config = dict(
    num_classes=[18, 218],
    norm_position='pre',
    shared_expert=False,
    positions='sincos',
    max_precond_dim=1024,
)
Rows from block 7 of a small image classifier, named by matrix and row number. Rows with one number within an expert belong to one neuron, the router's apart. Each number is 50 + 12 x the weight over its row's rms, rounded and kept within 0 to 99. All counts start at 0.
Before each expert's rows are labels from the 100 images, of 14976, where the router gives the expert most weight on average: "responds to" is what is common among them. Only what is clearly more common there than usual is listed. The data: photos of arthropod specimens (BIOSCAN-5M).
# router: slot weights (model.blocks.7.mlp.router.weight, 16x192, trained with AdamW), inputs 0-95
# up: expert up (model.blocks.7.mlp.up, 8x192x192), inputs 0-95
# down: expert down (model.blocks.7.mlp.down, 8x192x192, transposed), outputs 0-95

# expert 1
responds to: order Coleoptera; family Corylophidae
router.2:54 48 50 38 63 42 29 43 67 56 59 59 40 62 44 33 47 33 50 63 48 55 39 38 58 76 46 56 34 57 65 28 60 12 31 54 55 45 41 61 29 61 60 74 57 50 68 51 36 54 56 47 50 65 50 64 35 61 55 48 56 66 39 52 51 68 57 49 46 51 54 66 30 31 66 61 52 75 68 45 56 48 52 35 46 41 44 55 67 48 41 41 48 70 44 39
router.3:65 54 38 28 52 66 37 51 30 59 42 66 56 70 53 47 69 38 39 40 48 58 38 28 50 45 60 35 46 43 49 44 40 47 57 57 26 25 58 43 34 46 56 51 50 47 51 32 59 54 36 56 43 44 58 50 44 64 58 51 44 28 47 35 63 01 41 65 46 32 60 59 64 80 26 55 48 28 47 67 46 49 52 51 38 49 48 43 58 79 32 44 63 48 61 32
up.0:34 53 49 29 32 45 66 41 34 41 45 36 64 56 26 45 49 50 41 42 55 47 62 56 57 55 67 46 63 69 43 51 53 42 56 50 43 40 34 44 39 45 45 39 55 75 62 57 52 35 41 62 50 39 19 61 64 64 78 64 56 64 47 37 55 40 68 54 45 48 36 66 49 41 42 42 51 44 41 57 74 55 30 52 60 31 49 60 56 47 41 38 37 46 37 52
down.0:52 46 44 63 45 53 44 39 54 46 52 23 45 62 41 71 50 63 29 61 42 38 63 44 60 60 28 58 62 56 32 69 58 61 46 44 70 34 38 52 47 57 47 45 48 63 39 33 48 36 60 44 50 40 64 50 44 53 53 61 46 62 53 39 55 39 58 52 54 43 36 65 63 50 32 60 54 35 71 24 40 61 48 51 62 46 60 27 64 47 43 46 69 47 53 58
up.1:30 44 62 53 65 27 55 69 38 47 43 49 52 51 40 42 68 65 66 39 49 46 20 56 38 48 48 56 58 48 81 69 51 57 48 41 43 53 52 50 71 52 49 50 45 44 43 53 45 50 53 31 79 53 58 59 54 45 53 44 47 58 27 43 53 38 38 33 37 43 24 29 46 51 50 35 65 46 44 49 35 55 33 53 47 50 59 46 37 58 53 68 40 47 80 60
down.1:48 53 33 35 52 56 51 51 41 68 53 27 49 62 25 54 53 33 49 56 69 41 45 48 46 43 40 40 57 50 55 58 44 42 55 45 44 47 34 54 40 38 32 33 53 36 64 45 48 45 69 28 47 55 25 43 81 57 44 48 40 50 47 74 67 17 47 42 48 65 45 50 51 65 63 62 48 78 55 43 31 65 63 41 99 41 66 36 54 68 51 50 57 35 54 63
up.2:64 28 31 49 21 53 68 35 52 25 68 46 41 33 38 49 44 61 47 49 63 28 57 42 63 34 53 58 61 57 42 54 71 42 46 45 50 45 60 40 54 53 43 55 36 71 40 63 60 48 68 56 27 47 56 55 39 60 44 71 56 62 78 56 25 51 68 60 49 52 56 52 55 38 47 63 42 44 70 38 59 52 70 55 38 46 44 54 45 52 25 50 63 45 35 50
down.2:41 52 56 56 60 42 54 55 58 56 42 43 45 40 72 49 59 37 50 57 44 40 65 55 62 54 43 38 61 32 36 46 27 54 31 59 60 55 53 39 36 19 54 39 46 64 62 40 80 48 51 59 38 46 41 46 43 68 68 43 71 49 53 61 32 70 42 48 70 44 31 38 49 54 16 32 65 49 42 50 59 52 34 53 50 66 20 54 47 45 54 27 49 30 58 46
up.3:55 41 42 50 22 54 45 40 37 69 53 39 52 51 40 43 74 61 19 42 62 63 41 65 39 31 43 62 46 53 34 56 51 47 66 26 55 59 47 44 66 40 35 50 31 44 32 46 49 51 45 67 46 40 63 54 62 36 27 34 59 56 71 37 56 49 40 58 42 55 62 49 68 59 53 53 49 49 46 54 63 35 60 36 64 28 44 41 49 56 73 72 45 57 65 53
down.3:55 57 45 69 58 37 26 66 61 47 56 41 37 43 41 28 51 44 34 33 45 45 46 54 33 40 41 48 58 48 44 36 32 31 50 47 57 73 47 58 42 50 46 53 79 65 52 32 47 57 39 57 45 38 38 42 47 71 50 34 73 45 59 49 61 33 56 49 50 48 54 47 39 47 54 58 40 68 15 55 67 36 50 60 44 60 65 43 45 35 57 58 44 68 62 54
up.4:77 29 61 45 59 37 49 51 52 61 55 43 37 53 78 31 48 42 38 42 46 55 52 45 35 43 70 28 46 49 70 67 40 65 63 58 32 22 66 60 59 35 39 58 59 13 40 54 46 59 50 53 48 54 62 43 46 48 55 60 49 31 48 64 53 41 50 71 59 53 51 54 44 55 41 71 36 39 79 54 38 33 62 69 39 47 49 67 41 68 46 38 47 39 50 28
down.4:54 33 34 58 55 42 65 60 48 45 37 38 51 50 54 10 60 52 57 39 57 42 46 63 40 60 51 26 48 47 88 44 39 45 58 56 62 29 41 45 72 42 42 50 77 44 72 58 39 44 62 42 47 58 46 38 54 41 46 78 44 75 48 62 42 47 57 35 50 42 38 40 46 81 52 47 46 46 54 64 47 51 34 53 57 58 56 52 49 63 46 27 29 47 58 52
up.5:67 42 55 60 44 45 56 41 67 43 52 42 36 71 36 60 66 68 72 65 39 53 71 35 48 32 54 41 66 44 34 32 61 58 54 73 58 75 63 50 40 64 55 42 37 45 37 33 46 60 58 45 39 67 60 88 53 48 45 43 51 49 59 56 73 47 60 59 64 71 43 71 61 70 52 47 62 52 49 42 61 39 45 69 47 82 57 35 40 51 28 53 54 58 47 27
down.5:66 39 46 57 41 50 65 36 53 63 39 33 45 39 63 33 53 32 26 37 47 50 57 52 33 48 40 43 69 31 45 52 46 41 55 63 60 50 59 37 40 50 70 54 53 45 48 39 37 51 65 62 46 29 64 39 49 43 50 54 42 49 54 64 61 55 29 31 34 51 67 46 65 31 43 37 53 42 52 54 71 66 56 61 46 65 52 41 53 60 31 55 50 49 62 45

# expert 6
responds to: order Hemiptera; family Tropiduchidae
router.12:33 48 24 36 32 50 58 35 55 62 56 64 52 62 43 48 46 53 61 68 54 35 32 50 50 46 12 48 46 53 65 52 45 62 48 66 36 42 43 65 44 51 39 50 46 57 36 36 78 51 48 60 83 65 56 57 53 52 60 38 43 46 31 45 58 09 46 27 54 54 33 52 54 37 37 45 47 38 57 58 50 43 38 67 58 41 53 60 55 49 70 49 64 53 47 49
router.13:23 35 35 42 56 48 57 54 31 48 33 47 52 64 53 36 37 72 47 57 50 52 43 65 50 62 32 52 39 42 66 65 45 58 53 56 29 45 40 54 55 58 38 47 46 40 34 34 63 65 52 55 61 45 56 56 51 61 59 39 42 47 38 50 48 10 50 39 34 40 24 53 48 58 41 30 48 47 46 54 42 63 32 70 64 36 32 65 68 78 65 52 48 41 70 41
up.0:52 70 35 52 35 24 14 72 47 45 36 86 54 63 63 62 46 58 42 53 49 50 41 43 60 52 50 29 29 64 46 45 57 63 38 33 46 45 73 35 42 60 61 58 39 43 36 53 60 44 38 42 39 39 61 40 23 37 48 51 44 32 58 59 31 52 81 50 62 28 62 57 46 62 49 37 35 42 26 47 59 52 26 40 64 50 47 44 47 58 50 39 44 35 42 59
down.0:55 48 60 37 47 42 36 63 56 44 63 51 45 67 19 36 32 29 43 45 43 51 29 46 74 37 52 60 58 48 43 62 45 29 56 61 52 37 53 64 34 48 53 52 45 44 41 42 63 71 67 62 46 54 78 57 60 52 41 35 46 38 58 44 66 51 68 65 45 35 56 40 36 49 48 47 76 56 60 47 59 60 62 48 29 55 38 35 33 38 61 56 30 64 40 44
up.1:48 19 57 53 41 47 31 52 49 51 29 58 49 56 65 58 34 61 31 46 46 32 39 41 58 55 41 36 34 37 62 50 10 41 34 41 30 47 52 38 52 60 56 59 40 44 44 50 42 61 50 48 58 36 34 49 50 48 45 56 56 70 58 45 32 40 63 49 48 47 32 37 65 44 68 54 25 44 41 42 45 83 35 38 44 43 37 72 48 75 55 70 34 51 61 49
down.1:62 55 44 56 54 61 62 49 57 33 68 56 49 60 43 55 62 47 42 39 53 55 32 48 49 59 48 31 55 51 45 29 38 41 40 28 62 42 41 72 43 51 45 66 46 37 60 36 59 52 61 51 32 38 56 61 61 62 33 37 51 18 32 48 48 40 35 54 40 69 42 51 57 56 56 45 59 92 54 56 66 63 56 30 36 45 44 20 41 53 43 52 57 59 55 67
up.2:49 62 55 53 43 51 47 35 40 34 54 25 57 56 32 53 64 46 45 45 58 48 48 47 64 35 49 60 50 48 40 43 67 48 40 35 77 45 64 33 61 50 52 47 48 79 58 58 32 36 52 47 44 32 30 62 46 27 33 50 50 51 71 51 42 34 39 57 62 37 69 48 49 63 37 32 27 36 64 33 41 26 35 46 46 55 37 21 38 39 54 52 30 51 49 47
down.2:60 43 38 63 33 46 52 49 47 42 52 50 65 58 67 38 53 41 66 60 44 60 40 35 39 71 42 56 43 49 70 36 34 56 43 48 59 44 43 52 45 44 61 55 55 43 52 54 63 45 56 35 69 43 61 76 41 40 48 51 63 52 51 46 55 70 52 37 44 43 54 49 36 40 65 45 32 24 62 49 27 64 51 73 56 45 64 55 54 41 67 68 61 58 59 45
up.3:52 25 58 57 50 39 44 66 60 51 46 60 54 65 53 59 36 66 73 61 55 18 53 37 34 59 33 42 55 40 75 53 34 36 40 52 40 51 64 57 22 58 65 67 41 53 54 45 68 59 45 53 64 47 59 68 54 56 30 48 35 43 52 39 33 52 42 39 66 60 54 36 42 56 64 39 46 51 40 63 33 61 46 50 36 38 48 32 54 61 57 57 55 55 57 57
down.3:59 52 38 55 51 65 63 51 40 31 60 46 55 55 42 53 57 34 50 49 54 61 39 42 58 62 62 31 62 66 46 26 25 46 30 39 51 33 25 77 42 48 44 65 41 55 46 46 61 58 64 54 30 38 47 49 60 54 31 23 46 40 46 49 49 27 40 51 18 69 40 54 53 68 52 43 48 99 37 60 63 66 57 40 38 49 44 25 51 61 51 52 46 58 61 61
up.4:79 55 42 35 31 40 58 42 52 77 34 48 58 62 50 36 66 31 55 38 53 48 48 40 48 27 50 43 57 65 58 31 38 49 50 57 48 52 43 54 36 39 41 33 74 36 54 41 43 46 16 55 51 49 54 60 46 66 38 67 58 39 52 47 67 31 45 34 72 45 65 66 58 53 47 80 40 38 35 56 46 61 49 53 65 66 77 30 34 52 40 65 66 45 50 40
down.4:38 58 62 50 35 50 46 14 71 65 26 42 64 58 64 45 43 53 64 49 59 61 53 38 50 38 37 58 45 45 47 58 51 64 67 63 56 48 54 38 58 67 58 40 50 47 52 40 29 62 40 49 42 26 73 48 48 37 84 48 74 46 41 52 35 45 44 56 31 67 47 46 34 39 54 51 46 21 50 50 34 34 57 67 67 55 73 49 41 49 48 60 92 62 65 32
up.5:65 44 49 58 05 50 44 65 54 65 57 68 60 49 37 48 68 43 56 25 60 42 48 37 31 44 45 54 57 51 48 43 56 47 45 46 46 51 56 40 51 30 46 28 52 38 26 43 56 37 18 54 63 47 35 55 54 54 57 52 45 36 39 25 55 43 61 48 57 45 59 33 53 44 27 47 31 36 48 41 43 54 50 43 72 58 62 57 50 48 27 72 59 44 51 45
down.5:53 36 61 47 59 58 42 48 64 57 37 34 45 64 51 46 35 62 57 74 45 51 66 59 06 51 40 37 48 33 42 64 67 58 69 58 47 37 55 50 42 47 57 43 68 50 49 40 40 49 55 51 42 45 51 59 51 32 62 59 53 56 43 57 48 40 45 28 47 45 43 57 29 70 48 36 64 23 63 71 48 42 64 60 77 42 53 52 59 43 69 46 67 34 53 49

# expert 2
responds to: order Hymenoptera; family Ichneumonidae
router.4:60 61 59 59 69 54 51 42 55 59 32 54 40 49 52 49 52 37 52 41 33 57 66 34 63 66 35 25 50 45 56 29 30 45 59 65 63 51 62 42 33 31 32 39 36 43 42 54 56 44 55 46 60 62 55 73 45 60 33 64 71 42 33 46 49 33 61 64 45 42 40 47 47 66 36 71 37 23 48 57 61 61 34 43 32 55 37 42 36 54 53 31 50 58 51 43
router.5:65 49 45 66 57 52 49 47 47 60 47 64 53 59 51 47 50 56 49 43 54 45 64 34 66 60 24 49 68 43 38 66 36 57 54 60 63 52 49 30 50 41 54 40 43 41 55 50 61 76 70 45 46 53 65 60 46 64 26 76 53 46 52 59 35 62 43 74 47 48 62 43 57 77 63 56 35 37 68 45 54 45 31 65 51 54 31 40 40 34 39 22 75 71 44 43
up.30:40 57 51 62 43 29 75 36 54 57 40 46 46 47 64 51 67 40 34 68 39 53 36 50 37 34 56 62 47 34 82 49 47 38 55 51 56 64 43 60 62 52 43 46 35 31 67 54 39 31 45 70 43 46 38 34 59 38 58 47 46 42 49 34 75 41 45 41 44 46 56 43 56 45 46 55 51 52 62 60 40 54 56 43 46 45 47 60 65 56 46 55 40 32 36 43
down.30:57 49 31 48 49 72 48 55 61 33 56 47 49 55 53 71 37 40 68 33 22 63 64 55 53 45 60 41 49 46 48 48 40 50 49 48 38 50 43 72 39 35 64 57 45 55 53 45 62 51 19 49 46 50 38 53 47 52 70 45 44 37 38 40 53 19 55 43 67 40 54 60 59 48 44 49 69 62 37 42 69 50 69 62 51 55 44 58 42 51 47 46 61 29 53 30
up.31:37 61 54 47 44 46 58 51 61 64 50 53 51 36 55 61 48 36 18 33 50 27 62 55 43 49 60 60 44 48 51 74 64 53 40 45 44 47 63 56 42 28 74 19 54 51 60 64 51 46 44 47 56 54 45 17 60 51 58 62 50 30 60 59 42 52 81 66 54 53 53 39 61 34 49 54 24 55 48 65 57 42 62 47 38 23 57 77 69 69 48 62 41 36 51 68
down.31:45 26 60 58 45 68 28 32 57 42 57 26 43 75 48 64 38 43 48 42 37 64 54 51 43 44 66 61 60 68 51 34 54 72 49 53 47 40 52 63 58 46 47 50 70 63 47 46 38 60 17 42 45 54 42 40 50 40 46 37 46 43 45 51 75 32 32 30 53 56 84 53 45 28 68 47 36 41 34 56 51 56 50 57 61 41 45 47 22 49 42 42 60 46 36 44
up.32:41 54 38 38 45 44 52 56 56 55 69 47 57 53 56 51 52 50 64 61 64 49 45 66 43 48 70 56 44 33 55 65 58 45 48 50 43 39 62 51 43 72 67 48 52 34 46 36 47 42 50 67 71 53 35 52 24 49 78 27 36 56 55 47 40 37 61 48 64 39 49 39 63 36 30 38 71 33 38 49 48 38 56 40 34 39 62 60 39 65 61 45 30 43 46 46
down.32:56 44 44 45 60 46 59 39 68 62 65 59 42 55 54 34 48 54 32 50 48 51 57 55 61 43 64 67 39 64 57 47 40 36 63 52 40 52 47 56 32 44 40 58 37 28 48 50 55 47 38 60 47 54 46 66 51 42 53 54 56 38 62 37 29 23 41 69 44 64 36 64 59 51 09 59 36 58 42 61 45 58 50 83 52 44 52 70 47 34 48 59 61 61 59 46
up.33:50 55 32 70 47 72 63 56 45 37 63 49 44 50 33 61 75 50 62 55 51 35 51 69 51 41 54 46 61 25 28 55 68 43 54 49 66 64 56 33 47 51 44 38 24 72 51 50 34 42 51 61 48 49 33 49 53 44 65 48 59 29 50 70 54 42 56 57 38 47 38 61 59 57 50 27 78 49 81 38 64 51 41 56 63 56 47 27 55 65 41 45 59 37 60 65
down.33:45 47 37 60 47 52 57 63 64 58 38 71 62 52 42 41 73 61 51 59 53 26 53 56 32 54 31 44 60 46 70 54 50 40 46 36 33 61 72 41 44 52 53 76 52 56 53 28 56 49 71 31 44 24 45 45 50 41 35 62 54 73 58 61 52 35 53 36 49 56 46 66 46 49 54 52 45 62 47 56 38 52 49 17 39 68 39 37 55 39 30 44 51 58 60 56
up.34:40 38 48 39 53 56 43 63 29 69 56 50 60 49 60 43 32 52 37 45 44 47 32 56 46 54 71 74 25 61 53 54 58 63 28 41 26 63 38 45 39 37 47 42 62 69 61 54 64 55 39 39 49 45 48 48 23 49 58 29 57 40 47 44 49 43 51 44 53 68 37 46 23 53 49 23 59 53 50 42 47 36 47 43 58 47 45 38 58 62 59 66 53 51 60 37
down.34:22 25 43 35 59 31 37 49 62 38 52 50 43 25 62 42 49 58 52 58 52 41 46 61 49 71 27 33 35 54 67 42 31 46 40 47 48 50 47 56 42 47 36 46 46 38 52 40 62 44 57 28 35 41 57 48 55 50 22 62 58 42 41 22 45 36 46 52 35 62 55 63 31 46 29 73 29 61 31 43 61 52 52 59 60 58 56 56 55 27 57 62 49 40 43 33
up.35:31 66 47 62 53 67 51 63 29 59 56 47 57 56 54 59 52 27 54 37 52 56 42 71 18 46 51 36 64 57 77 46 59 52 50 43 32 67 55 52 82 60 53 39 57 25 47 40 46 50 35 60 45 46 35 36 16 42 61 59 54 30 38 34 80 37 31 39 53 54 30 54 53 54 35 48 70 32 41 38 63 50 38 68 60 54 41 45 30 51 52 55 60 31 47 73
down.35:57 52 46 58 52 54 51 55 59 41 56 57 62 41 46 47 71 55 54 63 60 44 50 44 58 47 31 52 46 65 58 59 37 52 33 51 23 61 60 52 40 35 27 64 49 33 53 44 72 55 46 54 50 30 58 64 63 43 66 55 67 54 29 38 57 47 64 42 41 42 46 56 55 11 12 57 65 65 40 66 42 46 50 70 51 61 50 40 59 42 54 56 50 29 51 55

# expert 3
responds to: order Diptera
router.6:50 44 57 53 43 33 59 59 55 46 42 53 50 49 73 78 48 36 54 50 55 53 58 42 51 52 45 18 28 51 42 45 38 52 35 43 73 54 53 70 51 42 58 57 59 36 37 45 63 31 38 51 38 67 52 51 42 43 42 66 58 55 60 43 41 58 75 31 41 54 49 57 43 35 45 58 37 67 76 67 49 68 80 55 36 71 42 55 41 37 70 35 42 56 41 66
router.7:40 44 64 66 42 31 55 65 67 47 37 52 54 48 60 71 46 37 57 57 58 43 61 43 64 42 44 34 39 60 45 61 46 55 33 50 69 66 50 84 57 48 45 59 41 35 23 42 58 50 46 57 47 62 59 64 37 36 43 59 66 53 50 46 39 73 68 45 52 62 61 46 50 35 48 52 50 70 68 63 51 59 72 60 51 74 37 54 39 32 69 28 65 61 52 55
up.0:38 57 59 64 54 59 42 42 32 60 45 45 57 60 53 69 59 64 59 34 54 52 52 50 52 51 35 49 32 50 54 43 48 67 56 43 64 37 40 39 49 57 29 41 31 59 51 47 35 56 75 42 40 63 58 58 63 82 53 36 61 52 54 71 57 44 51 59 26 43 53 52 41 60 53 45 75 44 66 58 51 46 46 54 67 56 39 51 50 34 46 50 66 35 48 62
down.0:41 44 53 33 38 54 48 63 57 53 51 70 61 39 40 39 34 57 65 69 53 47 49 56 51 65 61 23 62 43 57 67 36 55 54 22 60 31 67 34 49 47 55 57 46 35 62 51 59 36 60 42 38 60 62 43 49 35 63 60 50 73 37 46 65 54 38 53 53 40 41 59 46 60 60 52 53 33 49 64 50 57 29 45 42 59 67 56 39 49 66 51 60 67 63 54
up.1:49 59 45 59 51 51 21 42 43 70 27 51 52 57 46 50 81 40 50 44 72 76 56 43 52 33 42 32 52 56 43 45 41 51 36 46 62 65 45 37 42 58 40 52 38 61 51 39 57 21 53 53 57 57 54 51 50 34 65 43 59 63 47 84 50 45 52 30 26 46 50 42 37 56 49 57 45 46 32 62 58 51 36 42 49 61 46 31 45 45 42 41 66 38 51 52
down.1:47 54 50 31 47 40 68 47 41 43 52 52 61 57 45 59 44 68 61 55 49 37 60 58 39 48 51 60 36 43 56 66 39 57 45 24 52 51 62 18 37 44 63 62 61 32 69 50 52 53 54 59 44 48 81 44 42 50 69 68 57 36 47 46 57 43 44 50 64 64 56 52 32 35 52 33 43 58 57 56 37 55 50 42 29 61 58 60 48 57 47 50 60 63 54 47
up.2:61 50 55 48 67 35 59 62 27 57 32 67 45 54 56 28 41 47 36 24 47 45 54 63 51 50 63 42 55 38 49 51 33 48 57 52 36 43 26 54 46 31 72 58 51 65 42 54 50 47 37 36 62 52 63 36 44 80 65 47 47 75 38 53 50 44 53 49 30 48 38 54 51 16 48 78 44 43 49 53 67 65 48 56 57 54 42 53 52 66 50 70 48 47 64 64
down.2:50 53 29 40 43 47 36 37 58 63 47 50 45 77 42 41 56 40 16 21 23 36 49 40 37 36 54 40 44 52 38 47 34 47 67 57 61 35 32 37 46 48 38 52 57 55 63 62 42 42 42 47 60 40 39 55 50 56 28 41 47 23 57 35 43 29 45 44 85 44 61 47 41 55 60 46 34 75 51 38 48 62 41 53 56 52 40 45 60 53 30 36 61 30 32 54
up.3:55 68 38 56 39 38 43 51 49 68 42 58 38 65 33 50 56 71 68 54 53 49 34 21 45 83 47 47 44 29 48 34 63 50 44 60 57 35 52 36 46 54 43 45 45 73 45 40 66 63 46 43 55 70 42 26 53 48 43 59 42 60 53 45 37 46 43 41 43 46 65 58 36 56 52 41 56 43 51 69 27 59 36 38 51 54 41 38 50 57 42 39 54 74 51 66
down.3:45 37 46 44 51 52 40 53 46 75 55 56 54 49 46 65 47 50 44 55 54 39 48 34 58 40 47 44 57 46 57 55 62 49 47 25 67 35 58 24 63 22 62 35 61 40 53 40 55 41 52 33 57 52 52 49 54 52 60 44 50 47 46 69 61 36 45 62 41 34 61 62 59 51 38 47 60 27 58 50 35 61 36 59 50 55 48 48 45 37 72 48 73 44 64 27
up.4:35 62 47 55 54 64 48 22 38 52 59 47 67 67 38 63 60 56 62 45 64 57 43 74 62 53 43 44 46 53 23 56 69 71 50 43 56 42 42 37 77 52 51 40 38 30 46 54 31 38 62 59 60 50 45 77 54 36 55 62 49 53 47 49 44 44 51 58 20 48 47 55 58 66 45 27 43 36 41 43 43 33 38 50 60 40 37 60 64 55 50 53 57 37 38 52
down.4:46 49 45 52 56 45 69 62 41 54 50 44 46 43 57 12 56 26 65 43 67 58 50 45 54 28 56 50 38 39 42 56 47 36 60 50 46 30 45 76 57 32 65 70 60 54 40 51 37 66 80 59 74 69 46 64 73 45 46 29 57 51 61 30 57 31 47 56 48 49 59 62 55 59 50 41 68 44 49 50 39 63 48 56 61 47 56 37 34 61 32 51 31 47 52 61
up.5:34 35 70 74 57 49 76 51 71 51 57 43 38 58 61 58 52 35 21 71 44 42 63 46 40 33 76 38 65 45 59 35 56 40 33 46 63 38 40 55 47 54 61 37 48 38 53 31 28 25 41 52 56 57 44 30 31 36 81 55 56 67 39 41 58 51 49 48 51 56 39 56 70 34 57 77 65 55 68 55 45 64 58 60 59 37 56 27 43 53 54 54 45 46 51 74
down.5:58 53 54 71 34 41 48 42 51 43 63 21 57 54 53 55 55 47 43 43 42 68 43 58 39 46 43 55 58 52 64 32 67 62 54 45 40 49 33 47 46 57 31 47 50 59 54 32 32 69 32 53 34 33 29 53 56 58 47 46 58 52 61 45 63 36 56 47 37 42 65 41 60 70 69 29 36 74 52 39 35 63 42 52 49 58 43 46 50 56 36 42 50 54 30 72

# expert 5
responds to: order Diptera
router.10:59 57 61 53 57 64 27 85 57 48 65 52 45 39 50 41 48 38 51 55 29 35 53 54 41 34 37 34 38 60 30 38 30 52 63 65 58 36 61 50 44 28 46 34 61 66 56 59 52 50 45 50 54 56 46 57 51 58 54 71 67 42 36 24 45 37 46 34 60 33 49 59 47 66 32 54 45 31 47 46 60 31 58 62 39 59 57 29 34 56 51 47 56 50 53 38
router.11:46 44 52 37 41 36 33 70 48 41 50 50 39 66 31 39 37 36 67 45 40 49 54 52 56 31 61 36 67 69 50 53 45 26 63 59 58 49 60 53 66 44 45 28 61 62 48 32 59 40 53 50 74 47 45 67 50 58 61 54 55 69 36 35 42 41 56 49 51 26 74 61 83 72 40 64 51 35 55 45 64 47 52 52 48 59 59 29 36 52 45 66 60 44 38 48
up.0:52 30 56 60 39 51 52 45 64 54 48 51 41 37 34 49 52 51 53 69 39 57 58 48 39 40 41 60 58 28 61 15 49 45 50 58 58 47 41 39 82 46 48 37 36 51 63 45 39 48 76 40 37 61 27 51 65 49 55 52 44 70 40 61 61 54 51 40 56 38 61 44 76 52 74 77 50 52 63 41 46 66 40 51 71 62 42 65 40 35 56 43 50 56 42 34
down.0:68 46 42 34 65 60 50 54 50 68 51 48 43 40 51 52 54 38 40 38 61 57 45 25 49 63 53 47 55 51 36 38 40 53 57 49 51 48 42 50 65 55 36 48 58 43 46 48 53 41 60 21 26 40 42 49 45 53 42 51 63 56 61 52 40 57 56 65 39 60 51 48 42 38 39 53 41 91 48 50 39 50 58 33 66 47 68 52 47 46 53 50 54 62 73 48
up.1:52 64 36 50 41 60 49 38 37 51 48 46 59 51 58 64 49 62 41 68 43 57 52 57 43 48 50 51 60 56 54 55 84 31 33 52 68 60 29 49 55 36 43 35 29 39 40 55 50 32 25 44 57 37 44 51 61 50 85 47 23 34 45 57 63 39 45 44 32 52 42 48 52 44 46 42 30 58 43 68 36 38 49 64 65 49 60 61 66 46 64 73 49 24 57 40
down.1:55 64 62 52 39 53 49 46 58 48 33 57 51 59 35 47 47 51 47 21 63 57 62 59 58 50 49 58 52 67 51 54 54 53 49 38 70 76 26 65 52 54 63 50 66 55 57 49 75 59 42 26 31 50 37 47 55 35 54 60 74 16 69 40 43 43 38 60 61 69 51 56 28 57 42 37 61 69 54 46 56 68 52 41 49 63 60 65 65 50 56 37 51 44 47 52
up.2:47 37 59 44 71 67 64 48 53 57 72 20 53 67 29 55 49 16 57 28 39 29 37 84 52 69 54 40 63 65 58 50 32 61 49 58 24 58 58 61 39 63 38 55 68 38 43 54 44 37 47 56 35 64 54 53 47 40 41 52 61 35 49 61 53 41 46 48 57 60 29 58 34 54 41 63 58 42 46 36 64 66 46 51 43 65 54 50 42 31 51 54 67 37 43 58
down.2:47 52 56 44 30 41 38 41 50 56 53 28 57 35 64 37 54 37 33 62 37 43 68 43 43 58 54 31 35 33 44 55 65 65 47 64 43 34 60 39 58 46 29 53 36 44 61 43 46 65 64 36 58 48 51 35 33 54 59 69 41 44 46 46 45 71 43 63 50 45 43 45 21 51 64 37 65 58 40 65 41 32 78 52 65 64 61 33 44 71 50 45 53 36 49 50
up.3:47 55 61 75 44 45 66 54 58 48 43 65 20 63 63 63 44 60 42 72 69 72 44 47 25 54 38 56 33 23 51 46 68 37 47 54 45 53 59 68 29 52 52 46 22 51 34 64 62 39 63 49 76 68 55 55 49 48 60 37 41 50 49 53 59 43 48 55 53 52 51 36 64 46 48 52 59 46 43 61 36 34 58 49 40 31 31 61 63 69 55 64 55 64 46 56
down.3:54 48 59 36 43 53 49 21 25 54 59 36 64 70 36 71 43 38 71 41 46 56 55 63 55 55 47 57 75 62 45 52 57 35 49 56 69 53 35 56 36 51 41 60 45 58 41 53 56 65 58 45 43 50 34 61 48 44 52 49 67 52 41 48 76 43 59 49 43 67 48 52 65 64 65 36 54 75 29 50 43 62 34 36 44 54 56 60 54 56 28 49 51 24 42 45
up.4:59 59 42 44 39 62 30 59 47 32 71 19 29 45 45 58 45 56 36 65 57 67 50 46 52 48 43 33 59 49 53 67 72 32 60 46 40 39 59 40 29 70 28 41 30 47 56 52 50 65 50 61 42 44 62 57 36 46 55 50 48 41 70 56 67 46 61 60 29 39 39 45 54 77 52 47 57 61 61 49 46 52 49 47 36 32 63 34 57 60 31 31 55 75 32 37
down.4:52 55 50 71 78 47 48 29 55 68 50 51 52 70 57 72 53 48 61 42 42 57 54 62 39 60 58 46 36 41 48 17 50 44 56 62 39 49 50 25 60 49 45 48 55 52 56 36 46 47 67 43 47 51 38 43 56 42 29 62 50 51 29 60 53 48 57 43 68 77 56 67 71 53 28 48 40 61 58 50 41 58 49 44 47 54 29 47 60 45 53 42 71 40 52 54
up.5:49 48 65 21 55 47 44 68 34 66 44 43 56 51 46 38 48 62 39 39 58 55 31 58 57 55 63 68 37 65 55 55 35 65 54 35 38 46 51 63 54 62 41 51 55 47 49 51 56 43 58 17 43 35 43 41 55 64 23 36 45 42 53 50 32 53 57 44 56 37 76 31 34 47 44 52 56 45 46 52 61 36 66 46 20 48 32 39 46 56 41 60 62 47 54 17
down.5:38 67 44 65 70 56 49 47 75 42 31 44 53 40 36 28 44 70 42 64 32 45 64 26 50 68 25 47 55 47 45 49 52 50 30 53 28 46 36 37 53 61 60 36 44 43 46 48 36 59 48 36 49 45 46 46 59 53 55 52 31 56 40 40 41 48 40 56 38 50 23 43 33 59 29 69 46 49 46 47 51 53 42 48 37 41 70 55 52 46 45 49 57 46 50 64